Weights of a small audio frame classifier.
Model: 4.03M parameters, log mel input, norm layernorm, activation quick_gelu, width 256.
Training: 39100 steps, held-out accuracy 100%.
Data: 39062 training examples, 64.1 epochs.
Rows from block 3, named by matrix and row number. Rows with one number belong to one neuron. Each number is 128 + 24 x the weight over the matrix's rms, rounded and kept within 0 to 255. All counts start at 0. Numbers have three digits each.
# fc1: MLP up (model.blocks.3.mlp.fc1.weight, 768x256), inputs 0-51
# fc2: MLP down (model.blocks.3.mlp.fc2.weight, 256x768, transposed), outputs 0-51
fc1.0:128133169154128191130171128128128150128128141098132128134150128128128162077128090128128110129081128128094128023128128128128128128157086139229128115096133121
fc2.0:164128128128095183128128174128107108137210076191128152128131128126122212128172108121157110085128128171121128145127108210128120174136120132128157128128130100
fc1.1:170126128128128128128100128137111137128092171091128076128128150128068128097128128128128161135123130193128128128114094212128181128221128093128128132128128128
fc2.1:090128128212128128128161128128166128128128128124128128128140128128128128128128128128186128128174173128141128154079121128139119128065167128128128128192098128
fc1.2:094157128128128128128097128151085128128128080128157128167128128129128085088128128128128184150128128132096116136128128151128099161110128150128128128128120075
fc2.2:078128125128148102124130128127106118156180128128154119134128128128097128134120099128128128128128153104118128128128128095140128128128128128128128128128128128
fc1.3:128110067128169128128128134122142143128187128128128128150128128128128095095128159128150093128104128132095134128128128149159128118128113128128108164128128178
fc2.3:128128128128102128128164128128186128128128160068128128128128168139128186128128104128093153128128128162120128128088172120128128184128128128128128128128160138
fc1.4:128128128128106098113099131100128128128128128128138128128126147118149090176128181183128171128128136181128128104088166126171128078120128159076078128141128128
fc2.4:109128128128074146103128130166128127107128191117128110098157187127128128128128128128128096162157107108115186128128110128189138180128166128128149128104084128
fc1.5:111170128128129138087128151128128128128128128114128176166128132099128074101128133128093128128128129155128124160154128146151148128127128095128167128128168128
fc2.5:128128128128189128146128128128123128128128128097128139088110123156159128138144128128128128166100133128114128149136140108128126129128148128092151128161135141
fc1.6:128109120128128119128128128170104128128130107106190118176128145090132128128081128128154128128057132143128128106128107123128174128128109128087164120128077126
fc2.6:128128164128087128128155128154152149128111128128128128128128173128128151161138066128147128090128158128128128122132060128147085128109128128128163128128180125
fc1.7:121128094128128170128134128128136128197128104128128187159093128095128128081128128128128142188139120103128128114150128123132128085154120151163127128107128162
fc2.7:138128128128128166128118128129134128064104175128128100113128151128071128128098114130178128151136094152115117128145144128165128128128128074128128126101128113
fc1.8:182128128107168101129128151090096150128128128128128098128128156143116081138118114128140149128146084128128128074068103128128145095128103128120128184156128172
fc2.8:125128128115086087156128122106172134108108091126128128212156120055128128128128128128147128149095128156072128128131128105135055128095126150062187097083102128
fc1.9:159128128161128128128128128154128128109144085128110118128126153128128128153165114128128165090128090128155203128111129184111168128136064121167128128101120128
fc2.9:128128139196061128128128128128131128118184101135130128128128128143128152116131128128128151090128128128128171108128128154128171124132153144109167128128128150
fc1.10:128071128184158132128128127102093158128128142122128128128179128128140056128092125077128091128125128100196060128144128151092139128100128087128082128128128141
fc2.10:128128128070128128104111128133128117128128128175128128128089128122128178208128080050116194128124128138158164151066128128128128128128189128104128180128096128
fc1.11:081150126132128136128078105215133124125128128110128128139128128156128128156185128128128128128197128128124129130108128128185128141128128126132122128128132207
fc2.11:128128128128128114115128128128150128054128128087128172128148167128128128152128093128126128087133104128079128149107116113116128128122128091147128100128169128
fc1.12:204128128128128128128131128108128128128128128128128128125056169128122128108128115174197128157128138128138128069129128126182176128128128125128128187110142128
fc2.12:151128128118205128128128128128128131087141128128163154119128128135128131128138065061128085128107100128049111118128128128128128128128099128128105128174128128
fc1.13:144167128128128109128128128129123128128127128128128091086128165131106157128151169176128128128128128139128112156146174169139128128128128096128148128117128183
fc2.13:165128128128128132117128092138119128128128134128134104128089119128128103128128158128128114169132128128122128180128118152131128128134128064091128128191160106
fc1.14:128128081163107184128128128109084143113102091128128131135173171128162143128128128128128134128128137128122120104078134128128128128083128128128174134174128128
fc2.14:128128089128128128080090128127146098128107158128112128128143128098089126128128086128203094128128129099128167128137151128128125128142128151124130094157171113
fc1.15:128121124137128080128128128151087128130098128128110191128130128124128160128142130122128128128177128128128117132105128210134146100128128128135128122128128147
fc2.15:106128142086128104128079164130128103128156167153128125116127159084069128125128128206128127140128166128128116184128125128118121128151138162128128128128128117
fc1.16:101128128128123134128128100128091128128128158128128180128126123128128120128153157137128128128114103128128096155169125128128128114133128128128118128118128128
fc2.16:108150128128154128137095139128128124128128128128110128128128128128156132128109128128171085177097128081139128177128128128099135128159116128128128128153128111
fc1.17:128069128046127128145107128095161164128128083122082128128128210128128128072128128128131128061104128119128128128096128111162128098203128213136128216087068128
fc2.17:128191128150178098128180128128128161128128128026128128128161128110165128128136101086122128136069128141118128128128123128142128125089126137128114128128140128
fc1.18:119092169103157128203108128128105127128128128128143072128136178084128128128135125128164128112116115111137203094128128140089138096128093128128128128128168216
fc2.18:128090128128114128128128146122154108128128172128128128086128158048090168128184117128103128081128128128128037159153172128128068128159128106128136109143204128
fc1.19:197146128128128162175140108082101130123128129128128128104178119139122128123147128128128154128128128128077128105179110153140125142128128128160128104128116128
fc2.19:160128128151119109123128128087079157117175128140111128128129128145120064089079119150120148128144087128128128099151182123132077099165128117128128128125162128
fc1.20:152128126128128154077128128104168128113128128065128128128128128128128082127128128128148110128070128128151088174145120128187205128167128128128128118192128202
fc2.20:125151128128128110128128128128137128128128128111128128220128128128128128144128097128102120145128082128164129128128128128128128128128128128128128128128128120
fc1.21:105128147128160128128115128135128128168154128128162113128165128128128128128128142128128168076059098128109128133147094159159128177128128072128190128110128128
fc2.21:085128128128080165106107128128111128128123128139132128072128109118128128128128128113128120067128162128069128128118128128128128128078128128102171128159128128
fc1.22:136139121128128206215128128104128156128106054128136150128128128049128072109128128128132128128137128128132128128108128128128090128128069060128128141106128128
fc2.22:128128128128126128116179128128093128128151128081128128117163128128142153166142125108118155143126128128128128128170201128128128076128128128155114128128194128
fc1.23:140130067172128128128159148127149143091135128108108128128128128094118100128179147128203128171128163128128128128128082104180100128132102101128128217169128128
fc2.23:128128128078128128179142129128140128136128128098079076128128192128146163089098128128088128095128131128056128128099175190128091194128143097110128128104167112
fc1.24:150127102128144209128095128128068128128158124128128128095128193168166128128112128128128128128137169043065128127128128128128128110082089128158163120128111128
fc2.24:146128128128128128128128128075128128128093128128128106128128104128128128128124128165128138128128118128094114128128160128128122128128128128149128128148058058
fc1.25:128128155128131128146128119077128139087116184128128128128128128110128153128128177128128176123087128128169170128087128128099128128155086073128128154128128188
fc2.25:156180145176081147124095128099128181128084162128076128128128093128091168178117128168128128094128152128087128128128119163129128128102128128128104125128074106
fc1.26:144093128128158176086128128117128128157153128124128112095128125118149079128128128128128149128093153177121143128128113165128128168157128128128097135110076099
fc2.26:138137157128128128128075128128137132093128128162115128089128125128138128128128128128128089111128149108157183128132126128128081128128128128131128148157128101
fc1.27:186107128128143187128151105138128144128109217128128128128098183128119128124128128128128128128215145138113072128128128113128159128128120128128128166043128143
fc2.27:067128168128128128128128128128139128173128138128128128128128128128152128128128077128168128169128127088065210128128170128128128128195128150121128155128128128
fc1.28:101128060149128152128128128126057128176128128128128128141094154128128110128109135134068128080128072120129128142128118107142128128128128128128080081118128091
fc2.28:116128128149128095128128143131128112128128128128121169135092128128128128128115128128153128128128160140128128128128123128096128096118128128128160105113137136
fc1.29:128128081133172128131127112128175128095145124128128156128128128118111056100128128128163107128128128141128128128128106128170109100128128128128128153142084206
fc2.29:128128128078102129128123128141186152128175172128128101128079128128095128064069156077094155133129140128112128129088128128117128128128103128128156190128175168
fc1.30:192050128148128114222128128128176128106128128128152154128123128134106128128128128040206081128128128111184128080128128128080155075113128128128135128095128220
fc2.30:128175074167061195143128074157197128128128170113133128093074202107128107128128111128128165128128128128113185104208128128154083187153095128128076128120128192
fc1.31:155092128081171128161128144128128108068128128128128128128138149128099106126122128128155181148128128083128101117128128120172096134159102128128159219084120135
fc2.31:128196128128128128128128128151084128128130128128128102128128101127155128128128128193036128141128081071128128099177128107128149128182050161102128176128081128
fc1.32:166128128128128128128128144128133128107128128105128128128054183182128139128126146128128128160094101114132107128170128143128128128128180128209132128110111128
fc2.32:128125128128123167128128128144128128128128143114159123128140128195132144144128128177150128163057161117094066147128128128128128128130128128152128128178128128
fc1.33:128151068128128179128141128128128112148109128128128134106128128128128107128189128128128131154152128128171140128061128128128122128173128128128128128126128125
fc2.33:113128128145128135143178128109125128128128128078128128156128128134128123112128128124128128136108128128124128128128142128102181120202128134128128128158130144
fc1.34:128128128108128141128128128162128128128079052128128128145122138093128122174128128128148128104128087082123128132128128105162191207128152128126128163145128122
fc2.34:095128128128036128128128128128128128146128128128125128120128128116128128128128161064128157128128108128068128128128084122128128191151128128190128116128128128
fc1.35:168171128151128117073116128123080128094128174128099128128128177148128128128178174128128122092128072163128159126060144128128137148111120133128128101128131090
fc2.35:128168128128122162144128099171124094128128128128128128168128128128126082128128168128128126164088128128128112143085110128092128128150101128128136110128182090
fc1.36:127128119128119169128209151171096128128128128128089161128128128067128128104128128128128146128087133128128128128185128127128128112128160136128150104128128128
fc2.36:128128128128128145128123128164058147128157074137128133128128107128116130128166128128100128094135128128130099128128113128081071114128130090128128128110128128
fc1.37:166073128128128097128128128128097128115128138128128128128076224130128136075128159128112128128101079128128147123128128128172128166128128128128129113128128128
fc2.37:128128128128126128128116128128079128128128126128128136128066128149143128128123131128116120182128115128091128082147097106128173128170128108128128151149128138
fc1.38:138173128097128105128157128185120128104128128127150105127128128168128157128072105128128128128148128144128118128088128128146213128169128115128113128128128128
fc2.38:130136128126092099128128128138142128105187153163094124128117155116174168195127148128128128128128128128090128098161128106128128128128090159146128128100128077
fc1.39:147127128147128162128172153128128156128092175128128104128147128127106128155128128128128128172128128136044132128031128128128138128183128166128128152128129128
fc2.39:128128095128107128177157154141164096130094128185128128111128128128128178181128066128139089128128128153122128128188128130164128128131128128183128116128128211
fc1.40:175120127128128179124168128128132169176128148128090141159063128142195128059153167128141106128128128128168140128128152128163128085194114149128101128128128149
fc2.40:128145146128042128156128128137128128128128128128128128114128128128145128142128128128110128128145172159136125168145146128128128128166142128128130128128172109
fc1.41:093162120118128164128128128089036147174128128112124177139128128128102169114128148132106128180128128229086128145128137128128128146113128128128124128031139128
fc2.41:128128164133121128122156100128137128128167128089062078128128128128132128128154040112128128079168168079110105128128128128102108128133112123119086129117150179
fc1.42:179084097114169128221128178128083128101165124083081128099104136128121122128128128128128128182128128082138104174141094098125146128128172128195144154129128107
fc2.42:105125152193160128128180128128128128106128128125128138189128128128128118128128155139089128128128128127128176141151159122137128192128172128111151128128128128
fc1.43:128128108128168095128090134128128128128128128124128128128103142103128128128128128113128106128128128133128082128128159116147071128128128128134128108128119128
fc2.43:188128169174130128128128128075125128123193140128128159145139128128128136128128128128128151068152128126102128128128155147128128083097102178128128128166128090
fc1.44:135072128128128185122118128128140128100128128128158128141128128129111107113128119128128100128116131196123119151126128128178163117128073128128105128126128128
fc2.44:103128142128068128178128176156154128128128103154128128141072128128109128171151108088141128070128120128158074094129140123176128152119133128112111165197127128
fc1.45:150143075128128120168103128157128128170128128082094131126128128128128105128128128128128128128116128128128128138128128200128128128209128128128140128130128158
fc2.45:159172128124128099104130128128113114128128104128128083147128128073128106128162091136101128128128169128142084178137128148146178102128128108128123122099132128
fc1.46:128155128128158128051151130128111128163128128128128132128094128174128128149161128148148029098063128128142124128174169179054128142185128109128128132128128088
fc2.46:128178162128080148093103128128079129128128128146102128128153128167128207128106124097084141119117081129121128124113128128094109128146177128088128062128128128
fc1.47:128148128128128140128128118101169128128128128128131128177094128158135073128128128128128146128109128128119151128180128128128128128128128128154128124128107128
fc2.47:128136128128128109062128135094098111101161108128128132128098128152128177128128128128074128179128128128128128128128140132138115128128128128128128111128126151
fc1.48:155128128125128128121155128088128151106128056135128128128128128129128138128090128128095173096181083099128128128128128128166164128175128098128119181124136086
fc2.48:128128128128166117128125050128129128128128128141168179128133128128128128128128153087128128143128128128077128128128128125168161128128128128128138146187124128
fc1.49:128134128158124128128128128128128128128128128128168095128081128155161128128168138128183128128128139128093128094128128153126128110104119128128128131135079128
fc2.49:128128128128128128139122128128148128128128105128128128128183128144128209128128126128128128128116190128136128128128077139128077148159191128133128126128128119
fc1.50:184108128128128166128162128080137128134064128101109128128128128128081128128128128128106128128083152128160104086081126136128196086172089128184147128128128128
fc2.50:116128128128128106128128129128170128128128128152128115128128125157111128076128128179106128111128120128128128123125105162171128128120128128144170128128128128
fc1.51:153108128128128154128128128148147128128096128128137112138082128128128128136128128128129210128114124160128128128127128128119128128128128128128128128128142112
fc2.51:110128128128128128128128128128128128128128104128187128128128128128104128128108128128100181128128152128131128128096140128124128120128057128140128143058128159
fc1.52:151100128128115128128128128128128128122115128128128127093163105142143128128122128149128139105128128128159082119098089128160162128128128128128128129128051100
fc2.52:128128111128122128128091128128154128123016128192128112140125128158112170152128128128110096072096165107128128128097128128162123052099128128128128128175128128
fc1.53:128128174146130128114128128082128128106128128142130076145128100066121069131128122168128207175128128128097128128136116128128175095110138128164087088128128119
fc2.53:124128154128089128111128161128115101128131128128116128128078128128166128128128114133109145156128128120128128128159128131086121103128140162128102128076158130
fc1.54:164084163085129117128128128097092112129128128128128103128128128142128099128128057128128117128114128054126120087085105128128170154196116183128140165128128127
fc2.54:128049128179128111134129093091128128128128084128127131096128131128071163107165150113171113128161128129104128159140128166128115104141080128152102118128097136
fc1.55:105128128087128121128128128177164144128128128102128137118140128128087098072133128128167128128170116128128128128085128221127128128157128128135139175120074128
fc2.55:086128159120106126128128124128129128128160128128149128128128119128158128128128116128159109142128128068122109128128076128082128160134128128158101128118128128
fc1.56:128075128073164126128128110106128141112156128106141128128121141071128113128128128117164109192120124128141080128128128098159103128161145128162128208128128128
fc2.56:083127128183035113146128128138093128128103128125128128128128201128128146128128182132027128070143128128106129128120128098128128151174128151128128133128128103
fc1.57:125128128164128128128128128166128128128128128128128128144065128120128089103178128114147088128128128116111133082130128160111130123128103128162128128095103149
fc2.57:128128128128141128094093128128131201128128128128128128143128116128140138128128128128102147116090095128125075068109128128128128128128108128128086128128123107
fc1.58:155128042128163151128128128156128128112128128128156106184128122079128084128137128188128105128128128146152188109128128091153213079140122090161128128128128153
fc2.58:128156128128172051128128128128128128128128094195118128128128175128128121128128128128105128124111100126128128128128128105128131125128138128184128187182128165
fc1.59:128085126128137145128145145128128128128128128128128166195128125031128139137128209180154128128128128172128084128092140205155128140184128128170214138128128128
fc2.59:128128138082098070152068128128128130095128093126128128128154128125120128067128188104099125116128167128148128130136170128128128145128128128119103128128093128
fc1.60:204101119128128128128128128163166128077128142128117105148122139123128128134128128170128176128128121106186124128128128128155170100164128128128128128128128156
fc2.60:096128128128162128128128128083128128128128193128128131128128128128128128128112180109128128149128128156128128128128107133128097232128128118128128128128128128
fc1.61:128125152128128128128170128179128128149142135128128128128128128128128128152128128128121128128128128128075128133113128181128082128182189094128128185128128128
fc2.61:165128131143204128128128162128122128152128128128128128128128128128133128182128128128128128128104128131112128128172160128183128128158117128128128128195128128
fc1.62:128128089128151135128128128128128132128108128128157096128128128128128128128128128128159128128128128168125127128115128173128128128123128148112130128126118172
fc2.62:128128128128143128128128128128128143128128161128128128128128158128128128128128128128128128128128128128128128128128128128126123128128128128128128145128128128
fc1.63:128128104181128091084126117098077128128128128128126128128139128170128087128110128128161128177184128128120093143079128128139186128089128128128167196106128186
fc2.63:128134128181032124123172148128105128128102105106170128128198140128097128128146104128088227122128128128112128106150128189093095128128121086155101098108142139
fc1.64:173139148147128072075131128130062128091128128128128069128128149150122128125128079128128128128123128162108128114102128186128168190172128183128149128128128095
fc2.64:098128128128128108156142128128133089128136128128128128128128121144128128148126102065133151166128128165126128186128136144134128125128128128128143128161183112
fc1.65:128128128128175128128139128105143146092113062128128128168128128128128115123128130128131128210149128128116128120128102098110139154128168169184128128128128129
fc2.65:125128128088128128130128136089134128153128128113128126070128043069161219128128135088105128128117128128128159128128111167128116128195131128128099126151128158
fc1.66:127102054159128128146150128128166128151128128128121128107117215080116128097128128128165128128091128090073089128128108128166128128197128137172143128128128142
fc2.66:128128128093059128121128090084128102097128128128128128159133128128181128182128181107057128113094123154128124135129138128105078128128114149101128127143128128
fc1.67:128134128128181129091155128128147128162128175132128128128103128085136128128128128128128128128064148128128138128128148105128128106194128128196128125180123198
fc2.67:128128128200128157128097124128182136073123137128143145128093128128121128178128128128073142130128097128136128128104128128128165128067128143103128128160128128
fc1.68:140184154149171126117128128143128128128021076156133055128088128128128089152128128128128136128034128128129096101128092128128183130153128216161167128128128162
fc2.68:128128128128141153147115141128151125128128124128151128128192150128128128101128128128168128186128128128113128128102128128128145156166192128173128094093138156
fc1.69:158128166128131172100128128128128128083051128128120098119125128128128128128128119123150163128064075128128128171117128128128106128128128120071128128128121128
fc2.69:102128128119151128133150128182128128117128128147128120155115128128128128128128118128128108159128128137128128128128128128118128128113128128150128171128128128
fc1.70:128105128110128095128128128153119120081128128128098128128128221161128062046128135128128084128191128128128155101057128144120071128095128128088128179128128176
fc2.70:128148128078132128076158128128128128128128095080128181128128170123128128128128114128128165128128128128073102135118128121122128065128088128135060128150128128
fc1.71:161130128131128102143128163106128158105082128128155128128159128128159128128186091128155120128105091120164061128112156116089174091172114082128128135128128184
fc2.71:107156128088115105128139089139128128118128133128120128084128128138149128128128170143125167128099128128144170128128080128156128164152178161128127157128163190
fc1.72:109138128128111128092128128179128140142128128128128128128095128115133128120128109128128128124101128128135139080132128128135128128128128218126128128128095135
fc2.72:127128128128071166110128128103125128067128128128128159128162156119120150104128073126177068128128128106124128097071088205091101095088188128128072097128130100
fc1.73:171128167128128101107128112128128128117087128128128070128056128080158042189143107128128079128128116128169128128106128128128128128106106128128088128128137120
fc2.73:136128128128128128128134090128128128159128144128128110128128077156154128128128128128108128197168141128106152128128128170128139128116128128150123132118091095
fc1.74:139128104118163169128116128128158128111128135128141128128165128098128078116128128128128179145133098111138128128162179121231128128113128088128047128112108104
fc2.74:128128128158104051125147128128157161128128075128128176128094128128112128120128119128120142100125145128143152128151166085091127122128102128128085128140128129
fc1.75:128128112128157204128128128114128134137128128128133124128147180133128142136197111128128128128116128141072128070166128135161128128128110155128166128128145109
fc2.75:134195128167128198118128128128140137091169170121128150104128112128097165128080150149177125128128128128128136128104128106162128182126160156128128095087100128
fc1.76:163128146146134121128128099171140162097125128128128128128128128128128128128160128128128140136087128128157168164128108076116150100128128128128128088142128197
fc2.76:128153136113128090128125097197119128128128132128166055128128106113119128126113077128070158121113107128128126106128134131100128128128128128128128194128121114
fc1.77:128111074081144170197128103128092163175128128085128121128092128128128128147128128128164153128128091128128128130194128117092138128128151128109128128128128128
fc2.77:086145110128128086126128128113087140128128148163128128128145128128103137128128077128184128128169128128113134128128079128128172128128118091128128115128162128
fc1.78:134116127139107192114128132121128128154128128128128121136100128064105128127128112119128128128142128097128128128128128128123182128152128128128128128099128142
fc2.78:128128128137128139128128166179128137128128128128128098128128128128128128131128109128099143128128149183088128153096128086128128128160128128128140128165128070
fc1.79:151119128173146085095128128117103128131128128139098069128128128128112067157128128147168131184128157128112160136101128128128151123128134115128106102128152148
fc2.79:134128128090132142091104128128128128128128128136142128128128135121173128116128137128126128094128156136128144085153142173128128128128128128160128130052128140
fc1.80:110128059080135214128128128128128128128128128128128168128113128120114133126086117142153128128174064114101000099188160124118128128128163105128086115073101132
fc2.80:054127128120152146153138156128122128154085112128103128128100219128138127128128128070167128128128128128096128037128142075099128128128128128128128128150129161
fc1.81:140110135153128179128128148115099157172066128128128120128128152079128100128122128128149128128128151179092128082128128149128081098128128142128125128128129128
fc2.81:089128128128095128128107144122074186128128128128073128135121128151128128128128128118112115112141128082082128138128128166102137128128101110126128142128128128
fc1.82:185098128145128128128128160054099144128127128128128128141128151138128128128128128136128165128128128123128128128153094150139122128082155149128177142128128130
fc2.82:128128082128128128128128128128148128128116088128128129182187128062128139128128128201121128128128086128149128128077168128128128148128165128158128128053128128
fc1.83:155128128128128183128128112175092151158119128128128164128128128128128128128128165128124075128128127128103151142131120120122128128128128149128128128069128164
fc2.83:128128128131137147105128128163148145128137174128128128128128128128069128128128128100142114130128128128119128089137126189128163114103079128128128128095128129
fc1.84:128156150128187097176128144128128137112128128128127128184128128107128070128082069128128128128080144128130106105128109092128128108189128175138142128100128204
fc2.84:131151114131114128128128128102212170120128113163128128103152131094128128128128100128128121128128141157124128180128128128128128128075128128128139093128119128
fc1.85:128170128149174116153110128128081128103128128143128110128165128076128086145128123140128138168091128086128142147128128128128128153142122143128128112128128128
fc2.85:110145128156116128128117130128128128128154128110097119128128113128093128128128128128128128183128158128128128128128160112128128169128128175132099128128091128
fc1.86:122128128128128116128119128128140128128128128130105128108128186097128128148128128143128112128128148144128116134092128143128128080128128128176136143073127142
fc2.86:098128128137128128128128128128154070123128141128128069128092128112116128128128128092143125128128128138128069128128134113114128128128128128175128128129128109
fc1.87:163128128177128145123128133128083160159133128128128101177081128128136128102128129128128128128129134128128103165157128128172150128128128118086128079114128128
fc2.87:135073128026092074128191089128128128179128128128068128128128167128171128127145128128079128128128213133087102101119161128128153084156128133069128219116128137
fc1.88:188064128161128128128108128132119101140101128128128109128103128101128137121128128128123128161128128063128181171056128173104148093128069128128144161144128213
fc2.88:129128102216128128128128128128088128151128104146098128128156130120045128128128093128128146128122136128128157065129146153128064088173146144128119073128128128
fc1.89:128128128084128090128128099128099128128066128128115177128128128073144128128167128128128128152123128203128128128091128128128097100191120128128128203128128123
fc2.89:128112128128085128128100128122116128110088171128128128128145207128052128128180128128082128101136168128128123169145168128128128083143128128128128128128100100
fc1.90:148110098128173175128128128128128127128131076128128171169068128050128128128128165117166182128086121128128087155128156106128128052128128110086128151128106124
fc2.90:128128128080128128128128128160128128128128128128128128128090128128133128128128128171128128128128105128153128098117128127128128128134128142128062167062128177
fc1.91:128128103071136178128128128128128128128128128103181128128102128165128128141128128128140128128128128128144128128138128138112138085128111128128090111119128155
fc2.91:118071128128128107128142128128082128128128128128128128128128128128133128128128128148128093128128128128128128128128128218128128128106128128142128128128110129
fc1.92:118168126128163128128097123183128128108156048128143128128128128128107118128128098128128136202083128128077128128087181128121128128127128128128128128109128128
fc2.92:128128128137141128125128128128128128128128128128128104128128127128125126069128128128128128128185106137128057128128117128128130168097177128131129153215114128
fc1.93:144072128128148108128128128128128128163135111128128128128075128128088128128128128102149128180128116128177132128128110128128128077128157130128128126112100153
fc2.93:136128128128128162090128091179123100125143113101128099128128150103138147100127102128128121128141128103162146116039095179136128128128125077128059128128161128
fc1.94:147128099096166128151128128164071177149128128127128128128098128161125128092128128128128128128102116128128083128128128128143128128128175128128128128089125128
fc2.94:128128128137130185138139165128128162116128114128128128128128128125092093128128128128123128128128165128128139116128128128128128155092099073128115069086164128
fc1.95:128128128111127128109128100128111113141128066128128128128125145096128154110144128128128128104099128128128071128128128128128168128156121128128091125128128128
fc2.95:099128140115128101107128128128128128128128128128128129200090114137128143128128107113128128128097134135128128128151128119150128099122097170128128164117094170
fc1.96:128074191152128157128128143128128128128126128128137180128153128073128128102128122099128104128128128128126128016128134128136141154128080128129091128128128135
fc2.96:128128128142151128128128153110128097132128128128128113128158208115128128128142063128128146116128110156128128107128097162119128128149128126139128128139128136
fc1.97:128112092124137158187111137128128128128167127128128128128078128139143128128128172128167128128139128128128073128128128128079132128128128128063128137144128148
fc2.97:128128128128128128128128128128128128128091128150128119128128128154128128161128128180116128128128140128128128128186140165117140128128128128130128146125128146
fc1.98:128128144159165107128128128110082135128125183142091087149128128170107128144128164128221140128146146128128065106128128199099075170128164128078204128050163128
fc2.98:115128128091142128072128128128125128128050172174128140089128128128128103184128124134091128052144128128128128128187128125126128036152085104128128148128117128
fc1.99:128176128100135077117128128128128128128090128128132085128144128128105098170128123128142151128073083128128085136113128063140116128138193163128082128128081115
fc2.99:163182128128114128128128108115128128066128158128128128128080131049128128128128128128119128144128045121128128121128145154142079128092146128068128128128128128
fc1.100:122128141089162084128128128148102128135128128128128129108105176181128146128173128128112128128150090128128116175113114148114150128153165130128165128128147113
fc2.100:161152128128128174158117128187128128128128135128128133125128129128169091119128128128157121185095128128134128171128087149096128144177110128148128147156185128
fc1.101:188128128095109175128128128128128105122128128120159128142128141128103064115128128096128085086149114073128112128128128088128186128160043120128106128128134128
fc2.101:128128138128106105089128128158128146128135122128105067168128128128135132150096101128128128123110200128128128128128128192128142128186151128144128187148128128
fc1.102:166114090145128096128101128113107128128147128128128128151128124128128128128117152128128128128128128103128154128128157183128139128128140128100128128128135128
fc2.102:130128167128115119110128127113108128128155137149122109129128128128125128128128147128095132155132128177077152128128128128119090186142128128128128128087179154
fc1.103:165131149128128165121128107108146134128128128128134196183183128128128128138128128140127128128128128128128164128128071157128181128128109109164128128128110128
fc2.103:128128126128092114128095128125144164102128074128128155128089128128139128144128128141128128128128128128128143128127153105128128128128127128128128128153162128
fc1.104:128128128128131181128128128128190137128128128128128164128112128128128094125128136128190100128131128122128060145128128152128088128128128128128128128128128120
fc2.104:128128128072138094128128128128128127128128128128128128128123113128128128128128128158104165128128128150133128100128128185128128128165115128128128154128128150
fc1.105:128137133082174106128178144089153177128128130145128128155128128070122071082128155098128156128101128191128128101088192170093095091187141095128128159128116184
fc2.105:128117124128146128128153128128128131128097193128128128181128130128156205123128128065151128128128128128129130128121091156147147128103141128156128114172125128
fc1.106:174157128128167128188100151110149143100128128116128128128102140128129092128189146128140104145128128128142145093085128128128128111128100105128128178112128179
fc2.106:156128076095096139132128128147128114128128128111128107114143169126186128144153133128089187207157128128128114147137121168129132084128193068151081172157128187
fc1.107:129128147128128128128128128120094128106128121128165195128128174155128128128128128132123128128107128128128128128150128134082128161148168128128133128128128112
fc2.107:144147188141036124128131108128106138085174128176069086128111128128106108114128154128082154128128119128104118087104152128095120117128132176128105114128120134
fc1.108:128116128128128106171128128104171128122095098128128163128078197061127128128128128128118128103128128128128141128060128152150158128169105128128098128128128108
fc2.108:128128128128128128167120161128128147128109128123128098140128147128126128114106102122141153128128122128122128118069128128128128128073128128128128128128140096
fc1.109:128128128154140200128128128119128132177128128051141128155082097116128128137122128128128095093049128133128162128159108145141114128124128128128118128128128128
fc2.109:128142064128087110128100128128128128128070128128156128128128128128128119128128116128128128134143147092128200157128128165159128127128097055127152087128128128
fc1.110:178107128128128203128169128104108128109154138128128140128119128158128133128128128173128128128128128123128128118128143128173139119128101117166112128094139128
fc2.110:128128080112143098128141110125105183128094131094128154128113188128128101149128148123128128128128165128128128128160145128116128141116172117128128128155128128
fc1.111:128128122105176130176128136094156128064128128128115096128140128090153128128128128128147140128132134128128181128128186128128128111123101128128068159128128192
fc2.111:162149100138128060121128128096128128128128145128128115128087128128038155128128068128091150117128128128113062070134083104128140142130061057187128128128106137
fc1.112:128128128128128128092105128078128145128128188128128128128164174128106128077158128128131181128128168205085085094128201179128151088141202075128128190128132153
fc2.112:133128088106128138128128128128128128128103128128128128128155074128128161128128128128128154128128099128140115120128100128129152161128145162189128092103103128
fc1.113:117150128128128103128153127134140128079128128128126051184137128188136128128094086128128128128128128129099128128085139133166125120155128128159087128128150128
fc2.113:128123167090068128120116128114170128132079150128155128128128098128174168128128145128138160047116128128128128103147114166129116126147140128171141102050128128
fc1.114:098128128128148128128173144174093125181128120128105094159123142128128091118128127128128128128128136128128141165096128043149129084092119123128128182128128134
fc2.114:128107094128163123130178086128128160162127105128128128129128128128128096128096128128061171119166128139108184108128178101095123142099114123158125128113128075
fc1.115:128141128085128128150128158124143128087128118128128113128128128107118174128128145128164128112118128128090128128128128100152093128153168147090154128117128140
fc2.115:128097128128167128128128117140150128128128128145160195128128128128181167146128100076108128092112158117127128137104128128128103093141128128142142127128130109